A small image classifier, trained from scratch: 3.09M parameters, held-out accuracy 96%.
Rows from block 2 of a small image classifier, named by matrix and row number. Rows with one number belong to one channel. Each number is 500 + 25 x the weight over its row's rms, rounded and kept within 0 to 999. All counts start at 0. Numbers have three digits each.
After each channel's rows are labels from the 100 images, of 14976, where the channel reaches its highest value: "colour at peak" is the nearest of a few named colours to the mean colour under the peak. Only what is clearly more common there than usual is listed. The data: retinal OCT scans (Kermany 2017).
# convs1: grouped (4 groups) 3x3 conv, stride 2 (model.blocks.2.convs.1.weight, 192x48x3x3, each kernel summed), inputs within the group 0-47
# convs2: expand pointwise conv (model.blocks.2.convs.2.weight, 384x192x1x1, transposed), outputs 0-95

convs1.146:480500460500545393500500497496500489500500500500500544500500492500535500476520500513498500495585500500500500500500500483502500500500500498451500
convs2.146:512493500501502482491499500498500496500498499500501405500583507500500500500499502500501500493510498471448480501501500500510500500500502500500491514500500501577500505517495505503500498500499531500567505506501500493636500487499500501473500485494573500503477625504500501499501555501500509500
colour at peak: white

convs1.28:503500500500500500500500530501500414500490500484499500507457496500501500500503500500494533483472500500498500374481500500500509501469500500500513
convs2.28:502500500500500500514515500501500500500501497500501495501503500500500500501520500503500500517492489459502499500502500488500500500500500500816475496474515500489500501500399500499501499500458600499499491500502499500492499494500502499500500499494501500500500501534500500502500507484500499500
colour at peak: white

convs1.2:505500499500500500500500500495500575500519500540443500467482499500491500500501500500526459494507501500508500485484502500500490499475500502500382
convs2.2:500493500452501499447500499538499500500500504500499501500500480500500497501500444502500500427500501501496497500499500450396500500500500500502510500498503500528500495500500500556500513500372501507498499468498500555544505479500501502415500502500500500500485301500500500501563500509500633584
colour at peak: white

convs1.36:533500504500500500500500516498500484500497500443446499492440494501450499501515500500455482540517522494519500414488507502501526482490492511500457
convs2.36:503473500498497494499517500497499500500499516500500498500526540500500529500500459520503500504506500451501503500499500475499500500500500500484501492497503505508500501497422500505500487500426500496494489482501500500500476500501515495501500488495509500500514505479500500500490500521500560509
colour at peak: white

convs1.147:495500566500386506500500492506500506500500500500500566502500479500484500435489500468501500501483500500500500504499486499500500500500500500524471
convs2.147:491500500499500500535494500557501499500500500505500500500500531500500500500498498500500500463515500501499524501505500516501500500500500500230499501507536501478500495500497495541500401500500500501502500499506504499499508501500520498500500496501500500500500418500500500500495515487500477296
colour at peak: grey; white

convs1.115:500483500654500500502500500500540500500501500500500495500500501500500500529501491500500500502517500500445500500505500500499512500500493500502500
convs2.115:499499500504499493501496506507500477500452500503502501499504500504500508490486503481500501500518481500498505509500500501501529500500499500554500506494497488500500504495500511498500498500495500503500495495503499501505500500500500501515500499524497499521500505491499488501507505511500518499
colour at peak: white

convs1.119:495479500444500500497494497500471500500504500500500462497500501500500500484500472500499500498497500499372500500515500500487458500500434500510495
convs2.119:500501500500506500500500500507500500500500500500500498500517502500500500500506499500500500500495500570500500500500500500498500500500498500518502498497500500501500500500499500500500500500486501499498499500500500492500500500500499498500500500500500500501500566500500500501499500501500518407
colour at peak: white

convs1.105:500511500455500500501500500500370500500501499501501500500500500500500500520500449500501500502502500501440500500501500500497491501500435500501500
convs2.105:500502500506499491502500500561500500500491517497499501501495474499500500502504494500504496496505500487498501499502500495480500500500497500511495508506504500517500493483497500500500502500500484494488496499489503502503514514500506487593500506489512500491489485630500500513516501489500480505
colour at peak: white

convs1.175:497500461500481375500500502499500500500500500500500587500501478500476500473487500473502500508488500500500500499500510490500500500500500499544504
convs2.175:501500500499503550499504500495502501499500499512501500500539507502500499500456514500501499500506500500501500501500500500398500500500500500499473501535500501500500500501474500551500500500501500510432533500513501500502501490500550483525500499499500499498500502657500500497482499505500501335
colour at peak: grey

convs1.109:486498498639500500499500499500477500500500498500500521496499542499500500532492548500503500549495500501475500499522500500499481500500516499497497
convs2.109:500500500452515509502483502521500500500498503502500489500498549495500500501501502543497520501412501526500503495495500497502500499500500500498500491499501511502500486548501500499501414500499499500500507505503502487501490500501500505483500549500498493408501488394500501511561428487500493501
colour at peak: white

convs1.170:531500476500462490500501580489500513500500500500500483500500609501508500518547500474488498501488500505500500493501566490500500503498500498495499
convs2.170:493496500465500544500474504492500504500453500502503525507499499503500502499501500493500498500501460498501500510496500500500500505500496500499500507503500494497500505510487500503502510485494495493500499499500500508502507470501498500541500500460488502504505497481491492500498500500501499617
colour at peak: white

convs1.114:502542500474500500571500499500614500500500500500500568501500516500500500492501486500500500500499500501555500500493500500507523500500472500504500
convs2.114:500499500611500503462499500498500500500495430500500508500480379500500497500500500507500492499500500650480585500500500515500500499500491500466428501500499501500500399499504500500500500500500501499494501500512493509502493525500493500504500499504500500500500500497500490500495496479500540500
colour at peak: white

convs1.181:469500457500587430500500504513500496500500500500500538500500507500507500553510500568499500500503500500500500490500509525500500500500500501556539
convs2.181:497514500507500498500500501511500496500501500506500494499496492500500500513499500489500500475524498501525446491500500500500500500500499500497506518499518499488500546500532500502499516500476506487564439501489500499500499446501521501487500496501500500500480516500500501499500518490500471469
colour at peak: grey

convs1.72:499500500494500505525501500499500500474516480502500500501500501499500443500500508500488500500500486481502488499505482640437500494500500499500500
convs2.72:500500500504603509497501500500501501500495497500501502501501660501500466500520508500551509488492502484500500500501500501500500506500771500498512492505501500502500476513501500500499480500500499497500552497500500517347500482500551500508500499477501500498494498501499500500497500500500502510
colour at peak: grey

convs1.34:507500501500500500500500504496500546500508500499517500518526495500479500500499500500624521514487500500488500421492500500499555500511487500500501
convs2.34:496525500506500485481500500556502498499500500500499500500500527501500499485502505484499501490500501499492496498498500500500500498500500500601512497501427500543500519500500495499500501500498445490504500459503514511482502507500478501467500512496500500484500484504500500485500500500500496665
colour at peak: grey

convs1.154:495500516500547510500500496497500499500500500500500553500500492500470500561483500605500500504524500500500500503500498474501500500500500500584485
convs2.154:500501500500514500500500500484500500500505501500502456500460518500500501500502498500500500500487503499500505500500500454500500511500494500500512500500490499500500493499499500537500526500495492500471492500500500508509500500500504490500500571503498500507507500467500500503501500539500507500
colour at peak: grey

convs1.122:500472500501500500533500500500623500500503500500498547493500486500500500497497479498496500499499500497599500498502499500498497500500512500500500
convs2.122:500504500500500510443500500490500500500500539500500549500503500500500500500500493608500491498576500521502499501500500554500500500500500500500453500523500499500500548500501500500500520500500524500504546500500500502496501505500500500500500500497502500500507525495500500500500532458500500501
colour at peak: grey; white

convs1.173:436500412500434527500500500483500493500500500500500511500500484500446500478490500449501500503507500500500500491500500502499500500500500501578503
convs2.173:497500500483501501500501500506500500500497513500485527499500500499500502500497507500500500511502500445500490500502500495500500500500500500543501504500482499497500503497501492499500485500580497479568500503501500504499500501500500502500500500522500500511499509505500500493500500501500495502
colour at peak: grey

convs1.161:514500411500512413500500486499500496500500500500500551500500551500540500569485500532500500500531500500500500506500503495501500503500500509498494
convs2.161:503502500502499515495500496490500500500498500500499515502500489500500499516492499499501500501471500499478500501500500500499500503500500500511501515500502499500500500502552500461500451500500499507509500500499500491500496501500502500500500500506500500494518500503502500489498500500500499162
colour at peak: grey

convs1.3:496500500500500500500500494500500511500505500546460500457567498500513500500487500500607500467485500500492500441497500500500523501548500500500482
convs2.3:500500500436492506500500500454499502500500498500503495500497500500500500500500490511500500501496500500464501500499500492479500500500501500513499536497369502500500500501544500513500504500592509511487499516501498500522499500500493487499500500500500500487496499500500499499498500507500500597
colour at peak: grey

convs1.67:498525500490500504462552516509500500495580459501501500500500500521500498500500509500481500500500449476499536500488508547591500478500500504500500
convs2.67:494502500498485550498491513503500497500528499511497497496501493467500500504508499500533499505518506501500501492496500500478500505500500500547510479500498501498500496531500500480500500500498502500494514500501500500547499511497500498464500471525533500501516497510500497501500501501500511500
colour at peak: grey