python train.py --arch="resnext" --model="image classifier" --dataset="retinal OCT scans (Kermany 2017)" --train_examples=49215 --image_size=64 --crop_scale_min=1 --horizontal_flip=true --translate=0.12 --targets=["finding"] --num_classes=4 --norm="batchnorm" --hidden_act="relu" --depths=[2, 4, 2] --kernel_size=3 --stem="single" --avg_pool_shortcut=false --widths=[192, 384, 768] --label_smoothing=0.1 --loss="cross_entropy" --init="torch_default" --residual_init="scaled_by_depth" --optimizer="soap" --beta2=0.999 --learning_rate=0.0014 --beta1=0.9 --shampoo_beta=0.999 --eps=1e-08 --precondition_frequency=32 --max_precond_dim=512 --merge_dims=true --one_sided=false --adamw_lr_other_params=0.0011 --max_grad_norm=1.0 --l1_shrink=0.03 --max_steps=21900 --batch_size=64 --epochs=28.5 --lr_schedule="step" --warmup_steps=1090 --weight_decay=0.2 --adamw_weight_decay_other_params=0.01
Rows from block 4 of a small image classifier, named by matrix and row number. Rows with one number belong to one channel. Each number is 128 + 32 x the weight over its row's rms, rounded and kept within 0 to 255. All counts start at 0. After the name is the row's rms in percent of the matrix's.
After each channel's rows are labels from the 100 images, of 14976, where the channel reaches its highest value: "top examples" is what is common among them; "colour at peak" is the nearest of a few named colours to the mean colour under the peak. Only what is clearly more common there than usual is listed. The data: retinal OCT scans (Kermany 2017). In brackets: how many of the 100.
# convs1: grouped (4 groups) 3x3 conv (model.blocks.4.convs.1.weight, 192x48x3x3, each kernel summed), inputs within the group 0-47
# convs2: expand pointwise conv (model.blocks.4.convs.2.weight, 384x192x1x1, transposed), outputs 0-76

convs1.167 120 [128 128 128 255 128 128 128  91 128 127  84 176  60 125 128 128 129 128 128 128  51 128 128 128 128 128 131 134 128 128 128 128 128 128 128 103 128 128 128 217 128 128 128 128 128 128  68 128]
convs2.167 036 [121 132 123 128 165 125 141 144  92 128 130 132 255 129 132 127 133  90 128 127 204 115 128 126 130 124 148 127 128 136  86 127 128 255  36 124   0 130 138 107 125 128 128 128 120 124  62 129  96 123  81 127 128 128 128 139 129 196 128 128 128 128 126 126 129 128 129 126 127 128 126  93 128 207 126 128 131]
top examples: finding: normal (84)
colour at peak: grey (53)

convs1.30 062 [128 183 128 128 128 130 128 128 129  75 128 187 128 128 129 129 128 173 128 128 128 128  23 129 128 104 128 128 128 128 129  98  23 124 169 128 159  83 128 128 123 203 145 128  81 168 126 128]
convs2.30 069 [118 124 131 134 128 130 126 129 126 126 128  96 140 130 127 176 132 128 128 157 102 125 128 125 128 127 122 131 128 129 129 102 128 128 123 101 129 128 127 133 146 128 145 128 131 127 127 131  97 130 255 127 122 128 129 128 128 144 128 128 123 128 128 135 138 128 130 125 132 128 133 216 131 128 127 127 132]
top examples: finding: diabetic macular edema (98)
colour at peak: grey (92)

convs1.187 116 [128 128 128 255 128 128 128 140 128 122  32  99  85 153 128 128 133 128 128 128 143 128 128 128 128 128 116 123 128 128 128 128 128 128 128 161 128 128 128 196 128 128 128 128 128 128  76 128]
convs2.187 058 [128 127 129 129 121 127 127 106 126 128 128 137 255 127 141 127 132 129 128 127  61  85 128 132 127 145 134 128 129 130 134 128 129 129 121 128 132 131 104 169 110 128 136 128 127 128  53 126 128 136 122 128 128 128 128 128 134 128 128 128 120 128 129 128 128 128 128 129 128 128 128  83 130 105 128 131 128]
top examples: finding: normal (93)
colour at peak: grey (70)

convs1.143 072 [135  91 128 128 128 206 112  87 128 128 128 136 128 128 123 128 127 127 128 121 143 175 128 122 152 128  98 128  30 192 131 128 128 116 128 128 128 128 255 128 128 142 128  80 128 128 128 128]
convs2.143 088 [128 125 166 129 128 129 129 152 115 129 128 126 154 127 128 131 132 196 117 151 127 128 128 130 128 120 128 128 128 128 130 128   3 126 128 127 159 130 108 132 127 128 133 128 169 129 112 126 128 129 117 127 128 128 127 117 123 119 128 127 141 128 133 129 127 128 120 123 129 128 128 128 126  91 129  55 129]
top examples: finding: diabetic macular edema (83)
colour at peak: grey (83)

convs1.124 045 [212  62 128 128 128 127 111 111 128 146 112 181 128 128 225 128 128 158 128  78 140 145 128 118 115 128 169 128 220 126 128 100 128 136 128 120 128 128 115 154 131 138 128 216 128 128 128 146]
convs2.124 056 [150 103  97   1 117 129 200 129 140 127 128 128 128 122 128 130 128 128 129 183 126 127 128 132 101 127 129  71 139 122  84 129 125 126 129 125 129 129 131 108 122 128 171 128 128 106 120 123 127 159 161 128   9 128 195  97  94 160 128 127 255 128 129  60 205 128 161 128 120 123  97 166 128 129 207 135 127]
top examples: finding: diabetic macular edema (40)
colour at peak: grey (88)

convs1.90 055 [164 130 128 122 117 207 128 128  48 125 124 128 134 193 128 117 108 128 173 111 128 128 154 128 132 128 123 121 145 128 108 213 126 128 152 219 128 128 125 129 229 128 128 127 116 128 128 134]
convs2.90 091 [127 119 128 125 127 128 128 136 108 134 128 134 128 128 235 145 128 135 128 196  77 131 128 128 157 128 131 128 129 129 102 128 128 128 123 126 128 128 127 136 139 128 145 128 152 128 131 128 126  95 129 155 123 128 145 128 129 128 128 128 143 128 133 128 136 128 128 128 110 128  85 134 128  61 127 128 127]
top examples: finding: diabetic macular edema (29)
colour at peak: grey (87)

convs1.56 099 [ 76 128 128 126 227 119 128 128 176 128 128 128 126  74 128  77 209 128 188 126 128 128 115 127 129 128 137  45 117 128 129 112 128 128 108 231 128 128 127 128 115 128 128 128 128 128 128 128]
convs2.56 076 [128 148 127 111 135 123 203 130 109 129 128 127 130 129 122 207 120 108 128 129 130 128 128 128 127 128 128 127 131 127 128 128 127  81 129 130 129 128 126 128 128 128 128 128 129 127 127 129 130 129   0 130 150 128 118 128 103 131 128 129 129 128 125 137 128 128 129 157 130 128 104 136 120 128 128 127 133]
top examples: finding: choroidal neovascularization (65)
colour at peak: grey (64)

convs1.66 093 [115 128 128 128  22 107 128 128 252 127 129 128 129  87 128 208 100 128 124 139 128 128 121 128 128 128 110 209 128 128 153 111 128 128 123 155 128 128 127 113 119 128 128 128 155 128 128  69]
convs2.66 106 [124 128 127 118 128 128 124 149 128 131 128 113 128 128 136 128 124 234 128  15 134 140 128 128 128 130   0 128 136 128 163 121 128 255 124 122 128 128 128 113 124 128 126 128 125 128  77 114 130 126 117 133 129 128 127 128 142 129 128 128  84 128 128 150 124 128 128 114 126 128 117  71 127 122 128 127 128]
top examples: finding: drusen (76)
colour at peak: grey (99)

convs1.26 057 [128 136 128 128 128 132 128 128 128 117 128  65 128 128 128 128 128 147 128 128 128 128  16 128 129 222 128 128 128 128 127 163 137 120  21 128  99  86 128 128 146 123 183 128 184 162 117 128]
convs2.26 109 [164 123 128 255 127 126 160 128 156 129 128 123 128 128 128 130 138 129 128 124 115 129 128 127 128 127 148 126 128 156 128 130 128 226 124 142 128 129 135 120 128 128 140 128 128 132 118  94 128 127 128 126 130 128 128 129 141 128 128 128 128 128 128 139 128 128 128 118 109 128 124 128 127 174 134 128 127]
top examples: finding: choroidal neovascularization (83)
colour at peak: grey (82)

convs1.145 157 [128 128 128 255 128 128 128 133 128 160 101 118  84 135 122 128 122 128 128 117 120 128 128 128 128 128 154 145 128 128 128 128 136 128 128 125 139 128 128 167 128 128 128 128 128 128  42 128]
convs2.145 096 [130 131 114 118 128 133 255  96 255 139 128 127 126 125 132 132 129 128 128 127 179 117 128 127 128 115 221 128 128 109 105 129 128 154 103  84 133 129 207 127 127 128 128 128 128 128 136  88 129 127 128 128 128 128 128 128  96 107 128 128 128 128 123 128 128 128 140 133 128 128 128 255 127 128 128 136 128]
top examples: finding: normal (86)
colour at peak: grey (80)

convs1.75 073 [120 128 128 116 134 160 128 128 194 131 127 128 125  38 128  79  93 129 125 133 129 128 100 128 128 128 135   0 130 128  66  99 128 128 127 219 128 128 129 124 132 128 128 128 121 128 128 148]
convs2.75 105 [135 131 128 255 134 129  88 143  64 128 128 128 128 126 146 113 127 146 128 129 151 141 128 128 129 128  82 128 125 128 144 115 128 121 128 127 128 123 111 127 129 128 131 128 134 128 156 128 144 181 255 118 138 128 126 126  85 128 128 129 130 128 117 136 128 128 129 148 127 128 120 135 106 127 125 130 127]
top examples: finding: choroidal neovascularization (68); finding: diabetic macular edema (30)
colour at peak: grey (73)

convs1.58 067 [185 128 128 128 131 130 128 128  23 128 143 128 125 134 128  93 142 128 227 121 128 128 134 128 127 128 129  26 131 128  96 163 128 128 154 148 128 128 126 128 220 128 128 128 128 127 129  94]
convs2.58 097 [129 111 127 121 142 128 160 128 117 129 128 128 128 128 137 137 141 135 128 160 129 121 123 128 129 128 114 128 140 128 121 126 125 129 127 127 128 128 128 129 115 128 128 128 127 112 128 171 127 122 109 128 129 128 125 129 123 153 128 127  86 128 128 127 128 128 126 128 154 128 128 130 127 127 159 128 128]
top examples: finding: normal (89)
colour at peak: grey (51)

convs1.29 050 [128 118 128 128 128 127 129 128 129 104 128  69 128 128 128 128 127 164 128 128 128 129  64 128 128 198 128 128 128 128 127 144 113 126  40 128 205  29 128 128 133 170  63 128 163  97 178 128]
convs2.29 098 [129 112 136  12 137 131 126 147 134 127 128 128 128 128 193 128 128 175 128 217 224 144 128 128 128 128 105 130 131 107 128 128 128 132 115 127 128 128 114 128 121 128 124 128 128 128 128  61 119 139 128 129 127 128 129 128  39 128 128 129 129 128 128 138 128 128 125 128 128 128 127 130 137 127 128 194 124]
top examples: finding: diabetic macular edema (76)
colour at peak: grey (61)

convs1.33 091 [128 123 128 128 128 125 128 128 128 173 128  60 128 128 128 128 128 113 128 128 128 128 122 128 128 138 128 128 128 128 128 134 157 128  70 128 255 132 128 128 138 218 171 128  49 138 123 128]
convs2.33 217 [128 128 128 128 144 128 128 128 128 128 128 128 128 128 121 128 134 141 128 118 128 169 128 128 128 127 128 128 128 166 128 127 125 128 173 128 128 124  86 128 126 128 127 128  89 128 130 128 128 128 178 129 128 128 128 128  90 128 128 128 124 128 128  55 128 128 128 128 128 128 131 107 128 128 128 255 126]
top examples: finding: diabetic macular edema (98)
colour at peak: grey (55)

convs1.12 105 [128 140 128 128 128 122 128 128 128  93 128 122 128 128 128 128 128 131 128 128 128 128  60 128 128 157 128 127 136 128 126 122  94 128 155 128 239   3 128 128 131 157 161 128  43  72 128 128]
convs2.12 097 [128 139 128 129 128 127 127 103 147 126 128 132 122 128 109 235 129 111 128  96 191 255 128 127 128 128 123 128 127 125 127 255 128 142 129 127 131 128 158 103 154 128 124 128 132 127  91 134 128 115 171 128  99 128 116 128 118 141 128 128 138 128 129 128 128 128 128 131 129 128 128 128 129 104 132 130 125]
top examples: finding: diabetic macular edema (57)
colour at peak: grey (78)

convs1.16 248 [128 127 128 128 128 129 128 128 128 133 128 133 128 128 128 128 128 112 128 128 128 128  53 128 128 105 128 129 128 128 127 139 153 129 132 128 255 138 128 128 124 149  72 128 176 123 127 128]
convs2.16 167 [128 131 131 122 128 128 128 116 147 128 128 130 111 128 128   0 128 120 128 133 128  71 128 128 128 128 133 128 121 128 129 159 116 106 127 128 205 128  75 128 158 128 128 128 128 128  70 128 128  99  98 128 128 128 128 128 129 132 128 128 129 128 128 128 128 128 137 128 128 128 128 128 127  74 128 127 128]
top examples: finding: diabetic macular edema (96)
colour at peak: grey (92)

convs1.182 115 [128 128 128   0 128 128 128 157 128  84 122 129 152  67 128 128 126 128 128 128  96 128 128 128 128 128  94 128 128 128 128 128 122 128 125 136 128 128 128  28 128 128 128 128 128 128 149 128]
convs2.182 056 [132 129 141  95 128 126 130 144  99 128 128 136 127 130 117 191 171 141 128 118 118 137 128 123 127 128 116 129 129 127 126 130 128 128 119 129 133 128  72 126 130 128 100 127 117 128 130 107 146 131 129 128 122 128 129 129 128 118 128 127 128 128 127 128 111 128 142 129 129 128 130 103 134 146 131 128 126]
top examples: finding: diabetic macular edema (59)
colour at peak: grey (66)

convs1.106 050 [198 145 128 128 128 189 107  61 128 123 114 168 128 128  67 128 127 126 128 193 141 128 128 105 121 128   0 128  94 131 128 145 123 127 128 128 128 128 183 131 128 123 128  99 128 128 128 113]
convs2.106 094 [128 129 128 129 157 127 128 129 136 128 128 128 128 124  52 145 128 124 128 101 137 170 128 129 126 121 138 128 131 129 144 128 128 128 124 107 131 128 113 128 132 128 128 128  83 137 116 131 128 118 126 128 127 128 128 128 134 124 128 128 121 128 129 141 129 128 128 186 128 128 130 143 145 128 133 128 128]
top examples: finding: choroidal neovascularization (72)
colour at peak: grey (71)

convs1.91 064 [149 128 128 129 255 161 128 128 193 125 144 128 126 102 130 117  75 128 121 137 128 129 137 128 130 128 130 157 131 128 251 126 128 128 144 150 128 128 127 130 102 129 128 128 128 128 128 132]
convs2.91 089 [128 130 128 128 137 113 129 128 129 129 128 129 128 128 141 129 133 129 128 153 129 132 128 126 123 128 128 122 126  98 185 128 128 143  91 127 128 128 124 137 129 128 130 128 130 116 124 128 124 128  78 128 129 128 128 128  93  78 128 128 128 128 129 124 131 128 148 121 129 128  70 129 141  46 136 127 128]
top examples: finding: choroidal neovascularization (88)
colour at peak: grey (89)

convs1.168 279 [128 128 128 131 128 128 128 108 128 138  44 132 171 136 133 128 127 128 128 128 184 128 128 128 128 128 187 128 128 128 128 128 126 128 128 102 128 128 128 111 128 128 128 128 128 128 255 128]
convs2.168 076 [128 101 127 124 129 128 121 143 128 130 128 128 128 128 128  52 128 111 128 118 138 129 128 128 128 127 133 131 128 251 127 131 128  48 160 126 128 116 141 129 128 128 128 128 127 113 135 107 201  83 128 128 128 128 116 133 181  97 128 128 150 128 132 125 128 128  73 129  87 128 127 129 122 129 119  99 128]
top examples: finding: diabetic macular edema (43)
colour at peak: grey (68)

convs1.162 102 [128 128 128  68 128 128 128 119 127 129  89 161  91 123 130 128 139 128 128 128 116 128 128 128 128 128  47 128 128 128 127 128 134 128 128 255 128 128 128 120 128 128 128 128 128 128  80 128]
convs2.162 057 [128 131 142 125 130 129 127 128 127 128 128 129 128 127 130 128 117 128 128 127 126   0 128 128 128 131 123 128 134 128 128 123 128 128 128 128 128 129 121 126 128 128 128 128 128 128 153 133 128 128 128 128 128 128 128 128 124 128 128 128 105 128 108  49 128 128 119 128 128 128 128 123 119 120 127 123 128]
top examples: finding: diabetic macular edema (89)
colour at peak: grey (74)

convs1.41 107 [128 122 128 128 128 127 128 128 128 121 128 220 128 128 128 128 128 123 128 128 128 128  57 128 128  27 128 128 128 128 128 136  21 128 172 128 113 103 128 128 162  90 165 128  49 155 125 128]
convs2.41 105 [128 140 128 128 128 128 129 129 129 128 128 128 128 128 161 199 124 128 128 156 128 118 128 124 128 128 126 128 127 123 111 129 128 128 128 131 128 128  64 146 133 128 128 128 126 128 128 135 126 115 114 129 206 128 128 128 124 128 128 128  84 128 128 123 129 128 129 128 131 128 128 149 128 128 128 128 129]
top examples: finding: diabetic macular edema (79)
colour at peak: grey (76)

convs1.14 106 [128 124 128 128 127 129 125 126 128  60 128 132 128 127 128 128 128 115 130 128 128 124 120 128 128  76 128 128 128 128 127 123  37 128 141 128 171 122 128 128 136 140   0 128 125 132 134 126]
convs2.14 093 [128 125 128 151 122 127 128 124  94 128 128 128 130 128 115 156 128 128 128  88 129 112 128 127 140 154  13 127  97  46 128 130 128 126 128 128 128 129 128 127 154 128 128 128 128 129  92  67 119 128 128 128 132 128 163 128  66 122 128 128 149 128 126 155 128 128 130 127 128 128  64 150 128  69 129 129 107]
top examples: finding: drusen (42)
colour at peak: grey (63)

convs1.113 070 [113 136 130 128 128 122  83 174 128 128 117 135 128 128  49 128 123 126 128 102 203 170 128 137 173 128 123 128 232 169 124 128 137 114 128 126 128 128  83  32 128 117 128 183 128 128 128 156]
convs2.113 050 [119 126 129  83 120 127 110 122 102 152 128 128 128 127 129 135 155 184 128 192 121 134 128 128 128 126 132 130 127 156 109 148 125 129  88 129 126 127 133 122 127 128 138 127  47 129 127 124 125 135 206 127 142 128 125 156 181 131 128 141 118 128 132 129 129 128 135  32 129 128 130 137 127 128 140 128 126]
top examples: finding: normal (96)
colour at peak: grey (60)

convs1.23 087 [128 140 128 128 128 132 128 128 128 138 128 129 128 128 128 127 127 139 128 128 128 128 152 128 128 211 128 130 128 128 122 125 193 128 140 128 202 126 128 128 125 134 249 128 254 100 128 128]
convs2.23 068 [125 129 127 133 112 128 126 128 255 128 128 128 200 129 142 128 128 128 128 144 129 127 128 128 103 128 153 129 128 132 131 128 128 152 119 127 127 128 148  96 103 128 128 128 127 129 123 127 132 131 191 128 128 128 132 129 129 128 128 128 127 128 128 128 128 128 125 128 128 128 130 127 117  96 126 167 129]
top examples: finding: diabetic macular edema (44)
colour at peak: grey (85)

convs1.102 059 [122  57 127 128 128 171 122  93 128 128  71 106 128 128  63 128 135 162 128 176 154 123 120 122 120 128 124 128  22 118 127  68 145 127 128 132 128 128 226  99 106 120 128 176 128 128 128 138]
convs2.102 057 [128 128 126 127 128 127 128 165 128 129 128 111 156 127 128 128 126  46 128 115  79  89 128 128 133 129 125 128 128 143 136 161 128 117 122 128 128 128  98  93 170 128 110 128 128 118 137 100 128 126 121 131 127 128 128 187 128 129 128 128 127 128 144 110 128 128 132 128 128 128 114 128 111 111 140 139 122]
top examples: finding: diabetic macular edema (73)
colour at peak: grey (49)

convs1.176 195 [128 128 128 157 128 128 128 118 128 149  66 150 161 137 128 128 128 128 128 128 197 128 128 128 128 128 125 128 128 128 128 128 128 128 128 103 128 128 128 139 128 128 128 128 128 128 255 128]
convs2.176 114 [128 124 127 152 127 130 101 116 135 128 128 127 128 129 129 124 127 128 128  44 128 134 128 123 122 128 121 127 138 215 125 146 128  36 120 124 128 128 152 115 128 128 128 128 131 128 129 148 128 209 130 128 127 128 128 128 128 127 128 128 128 128 128 128 127 128 128 128 128 128 128 128 127 101 128 117 128]
top examples: finding: diabetic macular edema (45)
colour at peak: grey (97)

convs1.82 083 [141 128 128 130 183 149 128 128 130 127 118 128 147  25 128  79 143 128 113 128 128 128 138 128 128 128 130  10 128 128 160 114 128 128 128 229 128 128 128 128  51 128 128 128 124 128 128 129]
convs2.82 108 [128 111 112 212 148 127 115 126 166 127 128 128 128 126 123 134 116 135 128 130 128 114 128 125 177 128 128 127 159 152 130 123 128 128 125 128 129 113 141 109 129 128 125 128 128 128 128 128 127 126 162 111 128 128 129 129 120 127 128 128 104 128 128 132 127 128 128 131 128 128 255 182 122 120 126 136 129]
top examples: finding: choroidal neovascularization (72)
colour at peak: grey (46)

convs1.45 125 [128 137 128 128 128 122 128 128 128 132 128  91 128 128 128 128 128 133 128 128 128 128 170 128 128 214 128 128 146 128 128 134 185 128  83 128  76  59 128 128 120 179 196 128 255 105 118 128]
convs2.45 154 [127 128 128  68 127 153 128 134 255 128 128 127 128 128  50 128 128 126 128 255 255 126 128 128 128 128 132 128 127 187 128 107 128 135 129 125 128 128 128 126 128 128 128 128 128 128 255 125 107 129 102 128 128 128 127 128 113 134 128 128 128 128 128 129 128 128 130 128 128 128 128 128 134 193 127 255 129]
top examples: finding: diabetic macular edema (75)
colour at peak: grey (91)

convs1.15 125 [128 150 128 128 128 132 128 128 128  99 128 197 128 128 128 128 128 133 128 128 128 128 156 128 128 167 128 128 128 128 125  92 167 128 127 128  83   0 128 128 137 181 185 128 222 159 128 128]
convs2.15 135 [128 142 128 189 127 125 126 127 128 118 128 128 128 128 121 128 128 175 128 183 119 129 128 128 128 128 129 128 108  93 127 129 128 255  72 129 128 128 128 128 128 128 128 128 128 128 134 166 255 128 125 128 129 128 128 127  16 134 128 128 108 128 131  20 127 128 127 128 129 128 143  48 127 176 128 130 128]
top examples: finding: drusen (41)
colour at peak: grey (84)

convs1.158 135 [128 128 128 216 128 128 128  35 128 118 158 133  77 173 128 128 128 128 128 129 162 128 128 128 128 128 132 117 128 128 128 128 131 128 128 184 128 128 128  21 128 128 128 128 128 128 233 128]
convs2.158 155 [129 128 127 171 110 127 163 127 255 128 129 126 126 128 123  97 127 128 128 128 199 127 128 128 122 122 255 128 126 133 114 132 115 124 111 126 127 128 130 127 136 128 128 128 128 126 210 137 128 127 127 128  86 128 128 128 131 117 128 128 128 128 134 128 129 128 166 128 128 131 129 123 127 111 128 255 130]
top examples: finding: diabetic macular edema (81)
colour at peak: grey (83)

convs1.20 069 [128 146 128 128 128 125 128 128 128 102 128 109 128 128 128 128 128 110 128 128 128 128   0 128 128  69 128 128 128 128 129 130 147 128  81 128 160 131 128 128 215 222 128 128  53 105 118 128]
convs2.20 086 [128 128 127 141 129 128 119 141 123 128 128 128 127 129 114 127 124  46 128 137 128 120 128 128 139 128 134 128  64 128 129 127 128 126 128 128  20 129 128 126 128 128 150 128 111 128 128 134 126 129 125 130 128 128 150 128 128 128 128 128 131 128 128 128 128 128 127 128 128 128 128 129 255 108 128 126 127]
top examples: finding: diabetic macular edema (98)
colour at peak: grey (53)

convs1.93 093 [ 44 128 128 133 156 143 128 128 198 128 127 128 141  15 128 127  11 128 131 130 128 128 120 128 128 128 117  76 129 128  93 108 128 128 121 188 128 128 130 128 154 128 128 128 140 128 128 104]
convs2.93 091 [118  92 128 130 104 129 129 109 125 128 128 128 128 129 155 126 126 111 128 107 131 162 128 127 151 131 129 128 129 163 126 130 128 129 121 127 129 131 146 125 128 128 128 128 149 128 130 126 122 152 255 122 128 128 129 120 128 128 128 129 128 128 128 127 128 128 128 129 128 128 127 129 121 130 128 131 127]
top examples: finding: choroidal neovascularization (66)
colour at peak: grey (85)

convs1.185 186 [128 128 128 222 128 128 128 100 128 129 135 125 149 150 128 128 128 128 128 129 174 128 128 128 128 128 145 128 128 128 128 128 128 128 128 120 128 128 128  76 128 128 128 128 128 128 255 128]
convs2.185 066 [128 125 128  38 130 127 125 129 109 129 128 128 127 129 128 136 128 129 128 128 120 124 128 131 137 128 134 128 128  86 141 255 128 120 128 129 128 128  89 130 128 128 128 128   0 128 115 139 162 161 117 129 118 128 122 128 148 128 128 128   0 128 132 128 131 128 128 128 218 128 129 130 120 127 148  11 127]
top examples: finding: diabetic macular edema (39)
colour at peak: grey (99)